{
  "num_classes": 9,
  "qk_norm": false,
  "patch_size": [4, 4],
  "init": "trunc_normal_002",
  "learning_rate": 0.0012
}
Rows from block 2, named by matrix and row number. Rows with one number belong to one attention dimension. Each number is 128 + 24 x the weight over its row's rms, rounded and kept within 0 to 255. All counts start at 0. After the name is the row's rms in percent of the matrix's.
# v: attention value (model.blocks.2.attn.v.weight, 240x256), inputs 86-171
# proj: attention output (model.blocks.2.attn.proj.weight, 256x240, transposed), outputs 86-171
v.3 052 [128 128 128 128  94 128 128 128 128 128 128 128 128 128 126 128 128 128 128 128 128 128 163 213 128 128 181 129 128 128 128 128 128 120 128 132 128 128 128 128 128 177 144 128 127 128 127 128 128 128 128 128 128 201 128 127 128 128 128 128 128 128 128 128 128 128 128 164 128 128 128 128 128 128 128 128 114 128 128 128 128 128 128 128 129  65]
proj.3 054 [128 128 128 128 128 128 165 128 128 128 128 128 214 128 128 128 128 128 128 128 128 128 128  69 128 128  68 129 128 128 128 128 128 128 128 128 128 128 140 128 128  22 128 128 128 128 128 128 128 128 128 160 128 128 244 128 128 128 128 102 128 128 136 128 128 128 128 128  73 128 128 128 128 128 111 128 196 128 128 128 128 128 128 128 128 158]
v.4 131 [124 166 128 128 117 128 127 128 135 151 131 117 130 125 138 124 113 128 118 139 128 131 168 127 124 219 128  43 132 223 128 127  94 138 126 131 226 154  79 130 132 127 128 129 128  97 107 153 125  99 128 128  94  83 140 145 133  90 128 134 135 131 130 124 153 128 186 132 129 112 128 135 124 130 143 127 127 130 129  85 122 133 128 128  70 128]
proj.4 140 [128  87 137 226 154  63 121 128 123 126  77 131 104 141 122 123 130 169 128 130 115 129 128 111 125 112 167 129 129 134  80 160 127 119 125 121  77 123 134 132  69 135 124 149 137 137 145 127  82 134 128 128 128 129 131 130 173 128 114 128 114 128 164 154  58 129 123 131 137 128 128 127 129 129 129 127 109 130 132 140 132 122 101 128 105 128]
v.5 083 [128 128 128 128 223 128 128 141 127 128 128 128 128 128 132 128 128 128 126 128 128 128  87  82 119 155 108 127 128 125 128 148 128 179 127  76 147 124 132 128 128 129 128 128 128  90 128 128 127 176 128 128 128  93 152 128 145 128 128 101 129 128 128 128 128 128 128  80 128   7 128 129 128 137 112 128 128 128 128  62 128 128 128 128 128 154]
proj.5 088 [128 128 104 128 121 125 105 129 128 128 128 128  97 146 128  86 128 129 128 127 128 128 128 131 128 128 180 128 131 128 128 128 128 128 128 134 128 128  64 139 128 137 128 128 128 175 128 128 128 128 128 128 139 128   0 128 128 128 128 128 128 128 128 129 128 163 128  81 172 128 128 137 128 128 127 128 116 128 129 146 128 128 128 128 128 111]
v.6 097 [128 130 184 128 132 128 128 127 126 128 128 128 128 128 131 169 200 128 178 161 128 117 128 129 128 128 120 127 128 127 130 128  88 128 127 112 128 100 126 128 128 128 126 128 128 128 128 127 129 129 128 132 128  65 143 128 128 127 128 129 128 129 128 129 119 128 129 129 128 126 128 128 149 128 128 129 131 128 225 106 126 128 128 128 125 128]
proj.6 100 [128 128 128 128 128 128  95 128 128 128 128 127  94 149 128 104 128 127 128 128 128 128 128 164 128  62 160 128 129 127 128 117 128 128 128 128 128 128 128 128 128 190 128 128 128 184 170  91 128 128 128 124 128 128  66 128 128 133 128 128 129 128  44 128 128 128 128 128 167 128 128 128 128 128 141 129 106 128 128 129 128 151 128 128 128 126]
v.7 080 [126 129 128 128 129 127 127 128 126 133 189 128 128 128 140 127 128 128 126 131 128 128 127  34 128 178 103  90 111 128 128 128  91 126 127  97 134 125 128 116 128 135 127 128 128 113 128 128 128 144 128 128 128 128 137 170 154 104  80 126 128 129 128 128 229 128 128 128 128  83 128 128 125 128 128 128 128 128 172  99 128 128 128 128 126 166]
proj.7 110 [128 132 128 128  98 128 128 128 128 128 128 128 128 128 175 128 128 130 181 138 150 128 128 128 128  51 128 107  85 128 128 128 128 128 128 128  57 179 104 128 128 141 124 128 128 128 160 128 128 128 128 128 128 166  93 128 122 100 128 128 128 207 128 128 128 158 128  39 182 128 129 145 128 229 128 128 128 128 137 128 151 127 129 128 128 119]
v.8 128 [128  77 142 128 206 128 166 126 124 128 129 128 127 128 136 208 131 128 128 129 128 126 128 128 128 128  70 130  69 125 130 128 128 164 128  94 126 128 128  72 133  93 147 119 158 130 208 127 128 191 128 128 129 128 146 128 120 128  25 130 129 128 128 129 126 127 113 123 126 110 128 128 134 127 129 106 129 128 128 107  87 128 157 128 121 128]
proj.8 128 [128 128 128 128  99 128 124 128 128 112 128 128 116 133 128 131 128 128 128 134 128 128 128 199 128 128 140 128 128  88 128  83 125 128 128 210 129 128  79 128 128 128 128 128 137 156 127 128 128 111 104 115 128 128  83 128 128 144 128 129 129 128 128 128 128 127 128 128 128 128 140 128 134 148 128 150  88 128 128 127 126 130 128 128 128 128]
v.9 052 [128 128 128 128 162 128 128 128 128 128 128 128 128 128 130 128 128 128 128 128 128 128  88  45 128 128  77 127 128 128 128 128 128 136 128 124 128 128 128 128 128  87 109 128 129 128 129 128 128 128 128 128 128  51 128 129 128 128 128 128 128 128 128 128 128 128 128  93 128 128 128 128 128 128 128 128 147 128 128 128 128 128 128 128 127 189]
proj.9 054 [128 128 128 128 128 128  90 128 128 128 128 128  42 128 128 128 128 128 128 128 128 128 128 185 128 128 188 126 128 128 128 128 128 128 128 130 128 128 115 128 128 231 128 128 128 128 128 128 128 128 128  97 128 128  11 128 128 128 128 154 128 128 119 128 128 128 128 128 183 128 128 128 128 128 142 128  62 128 128 128 128 128 128 128 128  97]
v.10 054 [128 128 128 128 165 128 128 128 128 128 128 128 128 128 130 128 128 128 128 128 128 128  95  38 128 128  73 127 128 128 128 128 128 138 128 124 128 128 128 128 128  68 115 128 129 128 131 128 128 128 128 128 128  55 128 130 128 128 128 128 128 128 128 128 128 128 128  91 128 128 128 128 128 128 128 128 137 128 128 128 128 128 128 128 127 193]
proj.10 054 [128 128 128 128 128 128  88 128 128 128 128 128  44 128 128 128 128 128 128 128 128 128 128 190 128 128 187 128 128 128 128 128 128 128 128 128 128 128 119 128 128 236 128 128 128 128 128 128 128 128 128  96 128 128  14 128 128 128 128 156 128 128 123 128 128 128 128 128 180 128 128 128 128 128 149 128  55 128 128 127 128 128 128 128 128  98]
v.11 076 [128 128 128 129 163 128 128 154 127 128 128 128 128 128 132 128 128 128 128 128 128 128 111  31 108 137 113 126 128 126 128 128 128 190 128  53 128 128 128 128 128 129 128 128 129  91 128 128 127 150 128 128 128  92 128 162 128 128 118 125 128 136 128 128 128 128 128 107 128 128 128 128 128 128 123 128 135 128 155  45 128 128 128 128 127 167]
proj.11 080 [128 128 117 128 116 128  96 128 128 128 128 128  82 128 128 105 128 128 129 128 128 128 128 128 128 128 189 128 128 128 128 128 128 128 128 128 128 128  89 128 128 177 128 128 128 133 128 127 128 128 128 128 131 128   0 128 128 128 128 128 128 162 128 128 127 160 128  98 180 128 128 128 128 145 128 128 109 128 133 127 128 128 128 128 128  97]
v.12 048 [128 128 128 128  86 128 128 129 128 128 128 128 128 128 124 128 128 128 128 128 128 128 186 196 128 128 160 129 128 127 128 128 128 106 128 154 128 140 128 128 128 128 149 128 127 128 124 128 128 127 128 128 128 211 128 128 128 128 128 128 128 128 128 128 128 128 128 167 128 128 128 128 128 128 128 128  96 128 128 133 128 128 128 128 129  87]
proj.12 061 [128 128 128 128 128 128 155 128 128 128 128 128 209 128 128 133 128 128 128 128 128 128 128  94 128 128  69 128 128 128 128 128 128 128 128 118 128 128 159 128 128  60 128 128 128 125 128 128 128 128 128 149 128 128 249 128 128 128 128 128 128 128 129 128 128 128 128 128  70 128 128 128 128 128 128 128 171 128 128 128 128 128 128 128 128 157]
v.13 075 [128 128 128 128  17 128 128 128 141 128 128 128 128 128 124 128 128 116 130 128 128 128 160 135 131  94 158 128 128 130 128 112 128  83 130 165  99 138 103 128 128 127 128 128 128 148 124 128 129  95 128 128 128 169  91 130 127 128 128 152 126 128 128 128 128 128 128 185 128 255 128 126 128 115 132 128 128 128 128 186 128 127 128 128 128 125]
proj.13 085 [128 128 134 128 131 134 144 127 128 128 129 128 163  97 127 173 128 127 128 129 128 128 128 121 128 128  71 128 124 128 128 128 128 128 128  95 128 128 179 125 128 121 128 128 128  69 128 128 128 128 128 128 128 128 255 128 128 128 128 128 128 128 128 127 128 109 128 160  83 128 128 128 128 128 129 128 145 128 129 102 128 122 128 128 128 144]
v.14 103 [128 130 128  86 129  60 135 127 128 128 164 128 128 128 168 128 129 128 128 128 128 128 128 128 128 128 122 182   9 128 136 128 128 123 128 128 128 128 128 129 128  93 128 128 128 128 128 128 128 191 128 133 128 128 128 128 163 128  94  94 128 128 128 129 128 127 128 128  21  50 155 128 133 128 128 128 128 128 193 123 116 128 128 128 121 128]
proj.14 083 [106 143 128 128 128 125 128 128 128  23 128 128 122 170 129 133 127 128 128 138 127 128 128 150 128 128 128  61 255 128 140 113 113 128 128 128 128 139 119 171 128 128 128 128 197 128 128 128 162 128 128 128 178 128  54 128 128 128 128 128 128 128 128 128 128 126 128 128 128 128 128 128 128 145 128 134 127 128 128 136 128 128 128 128 128 128]
v.15 047 [128 128 128 128  86 128 128 129 128 128 128 128 128 128 124 128 128 128 128 128 128 128 182 198 128 128 163 129 128 127 128 128 128 106 128 155 128 139 128 128 128 128 145 128 127 128 125 128 128 127 128 128 128 213 128 128 128 128 128 128 128 128 128 128 128 128 128 169 128 128 128 128 128 128 128 128 100 128 128 135 128 128 128 128 129  87]
proj.15 060 [128 128 128 128 128 128 154 128 128 128 128 128 211 128 128 132 128 128 128 128 128 128 128  95 128 128  68 128 128 128 128 128 128 128 128 119 128 128 157 128 128  57 128 128 128 124 128 128 128 128 128 149 128 128 249 128 128 128 128 128 128 128 129 128 128 128 128 128  69 128 128 128 128 128 128 128 173 128 128 128 128 128 128 128 128 156]
v.16 093 [159 134 128 130 128 128 206 126 126 128 129 134 143 128 163 128 128 151 128 128 128 127 116  60 129 128 122 144  75 122 155 128 129 123 128 125 115 102 127 128 128  15 130 128 138 132 128 131 113 168 128 128 128 120 128 147 118  84   0 129 128 128 117 129 126 126 128 128  18 129 128 128 147 128 128  61 128 128 129 128 125 128 135 145  67 143]
proj.16 108 [128 187  70  78 108 128 128 128 128 128 150 127 113 128 128 130 127 127 138 128 128 128 146 178 128  88 128 119 128 128 128  90 128 128 128 128 128 128  53 128 128 135 128 128 133 128 127 165 157 128 128 122 128 128  82 128  92 128 128 151 130 128  75 128 160 127 182 110 128 128 202 128 128 207 128 128  87 128 128 127 128 128 134 128 128 115]
v.17 094 [128 128 128  80 133 123 128 106 129  82 170 128 128 128 146 128 131 128 128 128 128 128 132 128 128 126 128 121 129 129 128  93 126 127 129 128 147 128 128 116 128 128 128 127 128 128 128 128 130 129 128 128 128 128 128 118 130 126 128 216 130 128 129 121 227 128 130 128 128 122 128 128 127 118 248 128  63 128 128 128  61 186 128 128 128 128]
proj.17 093 [128 119 132 123 128  79 129 117 126 132 120 137 131 160 128 128 128 128 128 128 128 129  63 255 127 106 128 128  98 128 127 131 126 128  90 122  97 157 128 129 128 128 128 129 143 138 138 202  75 154 128 125 164 128  82 134 174 116  98 127 123 128 128 127  73 129 127 104 130 204 128 128 128 128 126 126 108 114 128 129 127 129 128 128 128 128]
v.18 048 [128 128 128 128  46 128 128 129 129 128 128 128 128 128 123 128 128 121 128 128 128 128 189 182 128 128 157 129 128 127 128 128 128  80 128 175 128 150 128 128 128 128 128 128 127 128 116 128 128 127 128 128 128 207 128 128 127 128 128 128 128 128 128 128 128 128 128 189 128 128 128 128 128 128 128 128 128 128 128 152 128 127 128 128 129  94]
proj.18 067 [128 128 128 128 129 128 150 128 128 128 128 128 199 128 128 145 128 128 128 128 128 128 128  99 128 128  71 128 128 128 128 128 128 128 128 100 128 128 167 128 128  87 128 128 128 109 128 128 128 128 128 139 128 128 252 128 128 128 128 128 128 128 128 128 128 128 128 128  75 128 128 128 128 128 128 128 166 128 128 128 128 127 128 128 128 152]
v.19 085 [118 129 128 128 128 106 127 130 126 131 173 122 128 128 151 127 128 117 128 129 128 128 127  29 128 164 105 107  87 128 128 128 102 147 128 106 130 125 128 117 128 134 128 128 128  98 128 128 134 149 128 128 128 128 132 174 147  83  77 126 128 129 128 120 208 128 128 128 128  93 128 128 128 132 128 128 128 128 185  83 128 128 128 128 126 175]
proj.19 109 [128 133 128 128 102 128 128 128 128 128 128 128 128 128 171 128 128 130 184 143 139 128 128 128 128  55 128 118  90 128 128 128 128 127 128 128  62 182 102 130 128 144 128 128 128 128 160 128 128 128 128 128 128 155  94 128 128 105 128 128 128 207 128 128 124 155 128  33 178 128 131 128 128 240 128 128 129 128 128 128 147 123 128 128 128 119]
v.20 076 [128 128 128 129 170 128 128 154 127 128 128 128 128 128 132 128 128 128 128 128 128 128 106  33 109 138 114 126 128 126 128 128 128 190 128  54 128 128 128 128 128 129 128 128 129  90 128 128 127 151 128 128 128  93 129 161 128 128 120 123 128 136 128 128 128 128 128 104 128 125 128 128 128 128 119 128 139 128 154  44 128 128 128 128 127 166]
proj.20 080 [128 128 116 128 115 128  99 128 128 128 128 128  84 128 128 103 128 128 129 128 128 128 128 128 128 128 186 128 128 128 128 128 128 128 128 128 128 128  85 128 128 175 128 128 128 135 128 127 128 128 128 128 132 128   0 128 128 128 128 128 128 162 128 128 127 164 128  94 179 128 128 129 128 147 128 128 111 128 134 127 128 128 128 128 128  98]
v.21 046 [128 128 128 128 188 128 128 127 128 128 128 128 128 128 133 128 128 128 128 128 128 128  72  63 128 128  97 127 128 129 128 128 128 165 128  86 128 111 128 128 128 128 128 128 129 128 135 128 128 129 128 128 128  47 128 128 128 128 128 129 128 128 128 128 128 128 128  76 128 128 128 128 128 128 128 128 137 128 131 110 128 128 128 128 127 166]
proj.21 064 [128 128 128 128 128 128 106 128 128 128 128 128  51 128 128 117 128 128 128 128 128 128 128 157 128 128 187 128 128 128 128 128 128 128 128 146 128 128  94 128 128 184 128 128 128 140 128 128 128 128 128 113 128 128   6 128 128 128 128 128 128 128 128 128 128 128 128 128 186 128 128 128 128 128 128 128  86 128 128 128 128 128 128 128 128 104]
v.22 084 [122 129 128 128 128 109 127 128 126 132 178 123 128 128 149 127 128 117 126 129 128 128 127  30 128 171 104 102  92 128 128 128  98 141 127 104 132 125 128 117 128 135 128 128 128 101 128 128 131 145 128 128 128 128 133 172 151  88  77 126 128 129 128 123 214 128 128 128 128  90 128 128 128 128 128 128 128 128 184  84 128 128 128 128 126 172]
proj.22 110 [128 131 128 128 100 128 128 128 128 128 128 128 128 128 172 128 128 130 182 141 142 128 128 128 128  53 128 115  92 128 128 128 128 127 128 128  59 182 102 129 127 145 127 128 128 128 157 128 128 128 128 128 128 158  94 128 128 104 128 128 128 207 128 128 125 158 128  36 180 128 128 132 128 237 128 128 129 128 128 128 147 123 128 128 128 118]
v.23 052 [128 128 128 128 103 128 128 128 128 128 128 128 128 128 125 128 128 128 128 128 128 128 187 199 128 128 164 129 128 128 125 128 128 126 128 128 128 134 128 128 128 152 165 128 127 128 125 128 128 128 128 128 128 204 128 127 128 128 128 128 128 128 128 128 128 128 128 153 128 128 128 128 128 128 128 128  99 128 128 128 128 128 128 128 129  73]
proj.23 057 [128 128 128 128 131 128 164 128 128 128 128 128 210 128 128 128 128 128 128 128 128 128 128  65 128 128  73 138 128 128 128 128 128 128 128 127 128 128 154 128 128  50 128 128 128 128 128 128 128 128 128 160 128 128 239 128 128 128 128 110 128 128 138 128 128 128 128 128  80 128 128 128 128 128 128 128 180 128 128 128 128 126 128 128 128 162]
v.24 083 [152 128 128 128 128 156 129 122 130 126  87 141 128 135  92 129 128 159 127 128 128 128 129 230 131 101 128 143 181 128 128 128 147  99 129 129 128 131 128 139 128 122 128 128 128 160 128 128 110 116 113 128 128 126 126  85 111 180 177 130 128 127 128 147  50 128 128 128 128 157 128 128 128 115 128 128 128 128  71 177 128 128 128 128 129  85]
proj.24 106 [128 128 128 128 142 128 128 128 128 128 128 128 128 128  99 128 128 126  73 109 128 128 128 128 128 201 128 130 161 128 128 128 128 129 128 128 181  73 150 126 129 107 128 128 128 128  87 128 128 128 128 128 122 114 159 128 128 154 128 128 128  48 128 128 134 108 128 223  80 128 128 128 128  10 128 128 127 128 128 128 118 139 128 128 128 137]
v.25 097 [147 127 128 159 171 172  49 128 128 128  98 128 120 128 128 128 128 139 128 128 128 124 128 197 128 128 128 128 197 128 128 156 209 128 128 128 128  98 135 128 128 128 127 128  76 128 128 128 128  46 128 128 128 128 128  84 125 128 163 126 128 128 128 192  89 128 128 128 162 128 103 128 127 128  53 135 128 128 127 128 235 128 128 128 136  46]
proj.25 075 [128  79 128 128 128 129 128 128 128 127 128 128 131 128 118 126 128 128 128 128 129 128 128  10 128 126 116 128 128 128 128 128 128 128 130 128 127 124 128 128 128 128 128 154 138 128 128  87 128 128 128 130 110 128 190 127 126 162 129 128 128 128 132 128 128 128  74 128 128 128 128 128  98  80 128 128 134 128 128 128 129 121 128 128 128 203]
v.26 077 [127 128 128 126 128 152  79 129 129 128 128 128 128 128 126 128 128 128 128 128 128 129 128 201 128 128 142 130 212 128 127 128 128 103 128 195 120 128 129 128 128 213 128 128 127 128 128 128 128  43 128 128 128 128 128 120 130 132 179 150 128 128 128 127 128 128 128 128 207 127 113 128 125 128 128 126 128 128 127 151 128 128 128 128 133  73]
proj.26 072 [128 118 132 128 128 138 128 128 128 128 128 129 173 128 128 126 129 129 116 128 128 128 128  81 128 128  94 144 129 128 128 128 128 128 128 128 127 123 162 128 128  79 128 128 128 128 128 128 128 128 128 155 126 128 255 127 128 131 128 114 127 128 153 128 128 129 104 173 113 128 128 128 128 127 128 128 175 128 121 130 128  91 111 128 128 169]
v.27 139 [128 129 128 128 128  94 127 128 128 124 145 128 128 128 136 131 128 128  49 128 128  80 128 128 128 128  85 229  32 128 128 128 128 127 128 128 128 128 128 128 146 128 208 128 128 128 146 128 128 128 159 147  78 128 144 128 144 142 128 115 102 128 128 128 128 128 128 128 118  96 128 128 152 128 128 128 128 128 155  98 127 128 128 128 128 128]
proj.27 121 [128 130 128 128 128 128 128 128 128  96 128 128 120 128 128 131 128 128 228 154 127 118 129 128 128 129 120  75 245 156 160 128  75 128 128 131 129  60  49 166 128 128 128 130 129 128 127 128 130 128 128 128 146 128 128 129 128 128 200 128 128 128 128 151 227 127 128 128 128 128 128 128 128 135 137 128 128 128 117 125 128 128 128 128 128 128]
v.28 046 [128 128 128 128  87 128 128 129 128 128 128 128 128 128 124 128 128 128 128 128 128 128 177 199 128 128 167 128 128 127 128 128 128 105 128 155 128 137 128 128 128 128 142 128 127 128 127 128 128 127 128 128 128 214 128 128 128 128 128 128 128 128 128 128 128 128 128 170 128 128 128 128 128 128 128 128 102 128 128 138 128 128 128 128 129  87]
proj.28 060 [128 128 128 128 128 128 153 128 128 128 128 128 211 128 128 131 128 128 128 128 128 128 128  98 128 128  67 128 128 128 128 128 128 128 128 118 128 128 154 128 128  52 128 128 128 122 128 128 128 128 128 149 128 128 250 128 128 128 128 127 128 128 130 128 128 128 128 128  67 128 128 128 128 128 128 128 175 128 128 128 128 128 128 128 128 155]
v.29 084 [128 128 128 145 127 247 128  98 128 128 128 128 128 128  78 123 128 128 128 128 128 128 128 135 132 118 128 128 199 128 124 128 164 129 128 128  98 128 179 126 128 150 123 128 128 144 128 128 128  61 128 128 128 128 104 128 128 135 128 128 128  98 128 128 128 156 128 128 186 198 128 128 100 124 128 128 130 128  87 154 155 128 128 128 181 128]
proj.29 051 [141 128 128 122 128 174 128 154 128 185 152 129 132 112 120 123 129 122 128 128 129 129 127 128 130 128 128 128   0 128 128 128 129 128 163 128 160 128 128 118 128 128 128 128 112 128 128 128 128 128 128 128  54 128 222 127 128 128 128 128 128 127 128 101 141 128 127 128 128 128 127 131 127 127 128 123 128 127 128  96 127 150 128 128 128 129]
v.30 085 [128 128 128 129 128 128 128 142 127 128 128 127 128 124 130 128 128 128 128 128 128 128 128  30  97 135  91 127 120 146 128 128 128 186 128  44 165 128 128 128 128 128 128 128 129  99 128 128 128 153 128 128 128 101 128 174 128 128 106 129 128 128 128 128 128 128 128 113 128 128 128 128 128 128 128 128 128 128 190  47 128 128 135 128 127 172]
proj.30 072 [128 128 128 132 127 128  83 128 128 128 128 128  67 128 128 128 128 128 128 128 128 128 128 128 128 113 205 128 128 128 128 128 128 128 128 128 128 128 128 128 128 211 128 128 128 153 128 128 128 128 128 128 129 144   0 129 128 128 128 147 128 151 128 128 127 132 128 128 197 127 128 128 128 128 128 128  80 128 128 127 128 128 128 128 128  88]
v.31 049 [128 128 128 128  95 128 128 129 128 128 128 128 128 128 124 128 128 128 128 128 128 128 187 193 128 128 159 129 128 127 128 128 128 116 128 146 128 140 128 128 128 128 158 128 127 128 127 128 128 127 128 128 128 208 128 128 128 128 128 128 128 128 128 128 128 128 128 163 128 128 128 128 128 128 128 128  95 128 128 128 128 128 128 128 129  84]
proj.31 060 [128 128 128 128 128 128 155 128 128 128 128 128 211 128 128 128 128 128 128 128 128 128 128  86 128 128  71 128 128 128 128 128 128 128 128 123 128 128 159 128 128  56 128 128 128 128 128 128 128 128 128 152 128 128 245 128 128 128 128 125 128 128 132 128 128 128 128 128  71 128 128 128 128 128 128 128 172 128 128 128 128 128 128 128 128 156]
v.32 052 [128 128 128 128  97 128 128 128 128 128 128 128 128 128 126 128 128 128 128 128 128 128 174 206 128 128 174 129 128 128 128 128 128 125 128 128 128 129 128 128 128 169 154 128 127 128 126 128 128 128 128 128 128 201 128 127 128 128 128 128 128 128 128 128 128 128 128 159 128 128 128 128 128 128 128 128 108 128 128 128 128 128 128 128 129  67]
proj.32 055 [128 128 128 128 128 128 164 128 128 128 128 128 213 128 128 128 128 128 128 128 128 128 128  63 128 128  72 136 128 128 128 128 128 128 128 128 128 128 146 128 128  35 128 128 128 128 128 128 128 128 128 161 128 128 241 128 128 128 128 103 128 128 138 128 128 128 128 128  76 128 128 128 128 128 120 128 189 128 128 128 128 128 128 128 128 159]
v.33 117 [128 128 128 123 127  97 137 161 128 128 128 121 128 128 173 128 128 128 152 128 128 128 128  74 121 128 128 128  50 128 128 128 128 162 128 128 128 128 128 128 128 101 128 128 128  93 128 128 133 178 136 128 128 216 128 162 128  60 116 128 129 128 128  53 140 128 124 128 128 105 128 128 126 152 128 128 128 128 148  86  75 125 128 128 170 198]
proj.33 074 [128 127 128 128 128 127 128 128 128 128 128 127 125 128 128 128 128 129 153 156 128 101 129 128 127 130 128 128  72 128 128 129 128 128 128 128 131 185  96 128 127 137 127 128 128 128 226 122 128 128 128 131 131 128 129 128 128 128 128 128 128 178 128 130 111 128 128   0 128 128 128 128 128 222 129 138 147 128 128 128 128 102 128 128 128 128]
v.34 055 [128 128 128 128 240 128 128 127 127 128 128 128 128 128 132 128 128 144 128 128 128 128  96 104 128 146  98 127 128 129 128 135 128 184 127  80 146 109 128 128 128 128 128 128 129 121 140 128 128 145 128 128 128  63 151 127 129 128 128 119 129 128 128 128 128 128 128  59 128  56 128 128 128 129 128 128 128 128 129  80 128 129 128 128 128 143]
proj.34 076 [128 128 128 128 127 128 111 128 128 128 128 128  75 141 128  94 128 128 128 128 128 128 128 146 128 128 185 128 129 128 128 128 128 128 128 168 128 128  85 128 128 148 128 128 128 172 128 128 128 128 128 128 128 128   0 128 128 128 128 128 128 128 128 128 128 128 128 111 177 128 128 128 128 128 128 128  99 128 127 136 128 134 128 128 128 110]
v.35 171 [ 82 102 128 106 128 128 176 127 127 128 143 128 151 128 131 128 128 128 110 128 128 132 128  90 128 128 122 127  82 128 129 127  63 139 128 128 128 231 140 129 134 128 128 127 199 128 129 128 128 202 128 128 128 127 128 195 210 128  69  70 128  66 128  91 128 128 100 128 117 128 128 128 132 128 128  62 128 128 128 128 112 128 128 128 126 162]
proj.35 153 [126 150 128 128 123 128 125 128 111 128 129 128 127 128 128 132 128 128 128 147 128 128 128 130 139 129 128  84 255 128 129  48 128 128 128 128 129 128 128 128 128 128 128 116 129 128 128 162 147 128 128 128 128 128  65 129 118 128 128 128 114 128 121 128 128 127 155 255 128 128 214 128 172 164 128 151 121 214 128 127 137 195 128 128 128 128]
v.36 079 [128 128 128 127  72 128 128 103 129 128 128 128 128 128 124 128 128 128 128 128 128 128 159 216 154 113 143 130 128 130 128 126 128  64 128 199 125 129 128 128 128 127 128 128 128 169 128 128 129  91 128 128 128 172 124  99 128 128 135 137 128 123 128 128 128 128 128 159 128 161 128 128 128 127 139 127 123 128 114 205 128 128 128 128 129  87]
proj.36 082 [128 128 146 128 142 129 163 128 128 128 128 128 170 128 128 153 128 128 127 128 128 128 128 128 128 128  71 128 128 128 128 128 128 128 128 128 128 128 178 128 128  92 128 128 128 108 128 129 128 128 128 128 116 128 255 128 128 128 128 128 128 106 128 128 129  92 128 168  82 128 128 128 128 113 128 128 143 128 124 129 128 128 128 128 128 153]
v.37 053 [128 128 128 126 128 128  51 129 128 128 128 128 128 128 125 128 128 128 128 128 128 129 128 203 128 128 128 130 178 127 124 128 128 117 128 159 128 128 129 128 122 237 128 128 126 128 128 128 128  99 128 128 128 134 128 122 129 128 138 128 128 128 128 128 128 128 128 128 168 128 128 128 126 128 128 125 128 128 127 134 128 128 114 128 133  85]
proj.37 074 [128 119 148 128 128 146 128 128 128 128 128 128 183 128 128 131 128 128 108 128 128 128 128  92 128 128  94 167 129 128 128 128 128 128 128 128 128 128 168 128 128  72 128 128 128 128 128 128 128 128 128 155 128 128 246 128 128 128 128 112 128 128 177 128 117 128 125 145 107 128 128 128 128 128 128 128 164 128 113 129 128 101 123 128 128 183]
v.38 117 [128 128 128 128 189 128 232 127 127 128 128 128 179 128 139 128 128 134 128 129 128 127  57  71 128 128 105 189 108 127 167 128 128 127 111 128 121 107 128 128 146  46 128 128 132 128 133 128 128 128 128 128 128 128 128 132 127  96 104 128 111 128 128 128 128 128 128 128 106 128 128 128 131 128  74 116 128 109 129 128 107 125 128 128  63 154]
proj.38 114 [128 223 126  89  79 128 128 128 128 128 161 127  90 129 128 130 128 123 194 128 128 128 139 153 128 128 128  67 128 127 128 117 128 129 128 128 128 128  59 128 128 134 128 128 128 128 127 161 169 128 128  95 128 128 109 128 112 128 128 128 130 154  88 128 157 128 173 128 128 128 136 136 128 198 128 128 117 128 128 127 127 128 143 128 129 112]
v.39 126 [125 128 129 125 128 133 128 128 158 181 128 128 143 128 158  55 128 130 128 105 128 128 128 151 128  97 172 128 128 128 185 128 128  99 128 134 128 131 128 191 127 128 122 128 128 130 128 128 128 128 128 128 128  88  97 112 128 112 128 129 128 116 128 128 128 173 128 128 128 184 129 128 121  52 128 128 128 123 128 128 128 101 128 128   0 128]
proj.39 105 [128 149 128  68  88 128 128 128 133 152 128 128 128 114 127 128 128 127 164 128 128 128 128 128 129  90 128  99 113 127 128 128 128 128 131  79 115 204 128 128 128 145 117 128 127 128 129 177 130 199 132 128 128 128 127 127 127  47 129 128 129 183 120 128 133 128 128  24 128 128 129 130 128 146 129 128 128 127 128 129 137 131 187 157 129 128]
v.40 086 [128 128 128 128 128 128 128 128 127 128 128 128 128 128 131 128 131 128 128 128 128 128  64  44 128 128 128 128 128 127 128 128 128 148 128  64 109 128 128 128 134 130 101 128 128 128 128 128 128 128 128 128 128 108 128 127 130 128 100 122 128 128 128 128 128 128 128 128 128 128 128 127 128 128  81 117 203 128 156 109 128 128 128 128 128 159]
proj.40 097 [128 128 111 128 116 128 128 128 128 128 128 128 125 128 159 106 128 128 146 128 136 128 128 128 128 115 156 128 128 128 128 128 144 145 128 128 129 128  99 128 128 161 128 128 128 128 128 124 128 128 128 128 128 180  41 128 120 128 128 143 128 183 128 128 175 171 128 121 182 128 128 152 128 142 128 128 126 128 158 128 128 128 173 128 140  89]
v.41 056 [128 128 128 128 166 128 128 128 128 128 128 128 128 128 130 128 128 128 128 128 128 128  93  36 128 128  73 127 128 128 128 128 128 140 128 124 128 128 128 128 128  72 115 128 129 128 133 128 128 128 128 128 128  50 128 130 128 128 128 128 128 128 128 128 128 128 128  90 128 128 128 128 128 128 128 128 140 128 128 128 128 128 128 128 126 189]
proj.41 053 [128 128 128 128 122 128  84 128 128 128 128 128  46 128 128 128 128 128 128 128 128 128 128 187 128 128 185 128 128 128 128 128 128 128 128 128 128 128 119 128 128 237 128 128 128 128 128 128 128 128 128  98 128 128  13 128 128 128 128 159 128 128 126 128 128 128 128 128 178 128 128 128 128 128 149 128  54 128 128 127 128 128 128 128 128  96]
v.42 055 [128 128 128 128 159 128 128 128 128 128 128 127 128 128 130 128 128 128 128 128 128 128 126  17 128 139  66 127 128 128 128 128 128 155 128  96 128 128 128 128 128  64 128 128 129 128 129 128 128 128 128 128 128  53 128 131 127 128 128 128 128 128 128 128 128 128 128  86 128 128 128 128 129 128 128 124 128 128 128 115 128 128 128 128 126 192]
proj.42 054 [128 128 128 128 127 128  83 128 128 128 128 128  43 128 128 128 128 128 128 128 128 128 128 154 128 128 196 128 128 128 128 128 128 128 128 128 128 128 126 128 128 252 128 128 128 128 128 128 128 128 128 100 128 128   0 128 126 128 128 149 128 128 128 128 128 128 128 128 180 128 128 128 128 128 164 128  44 128 128 127 128 130 128 128 128  97]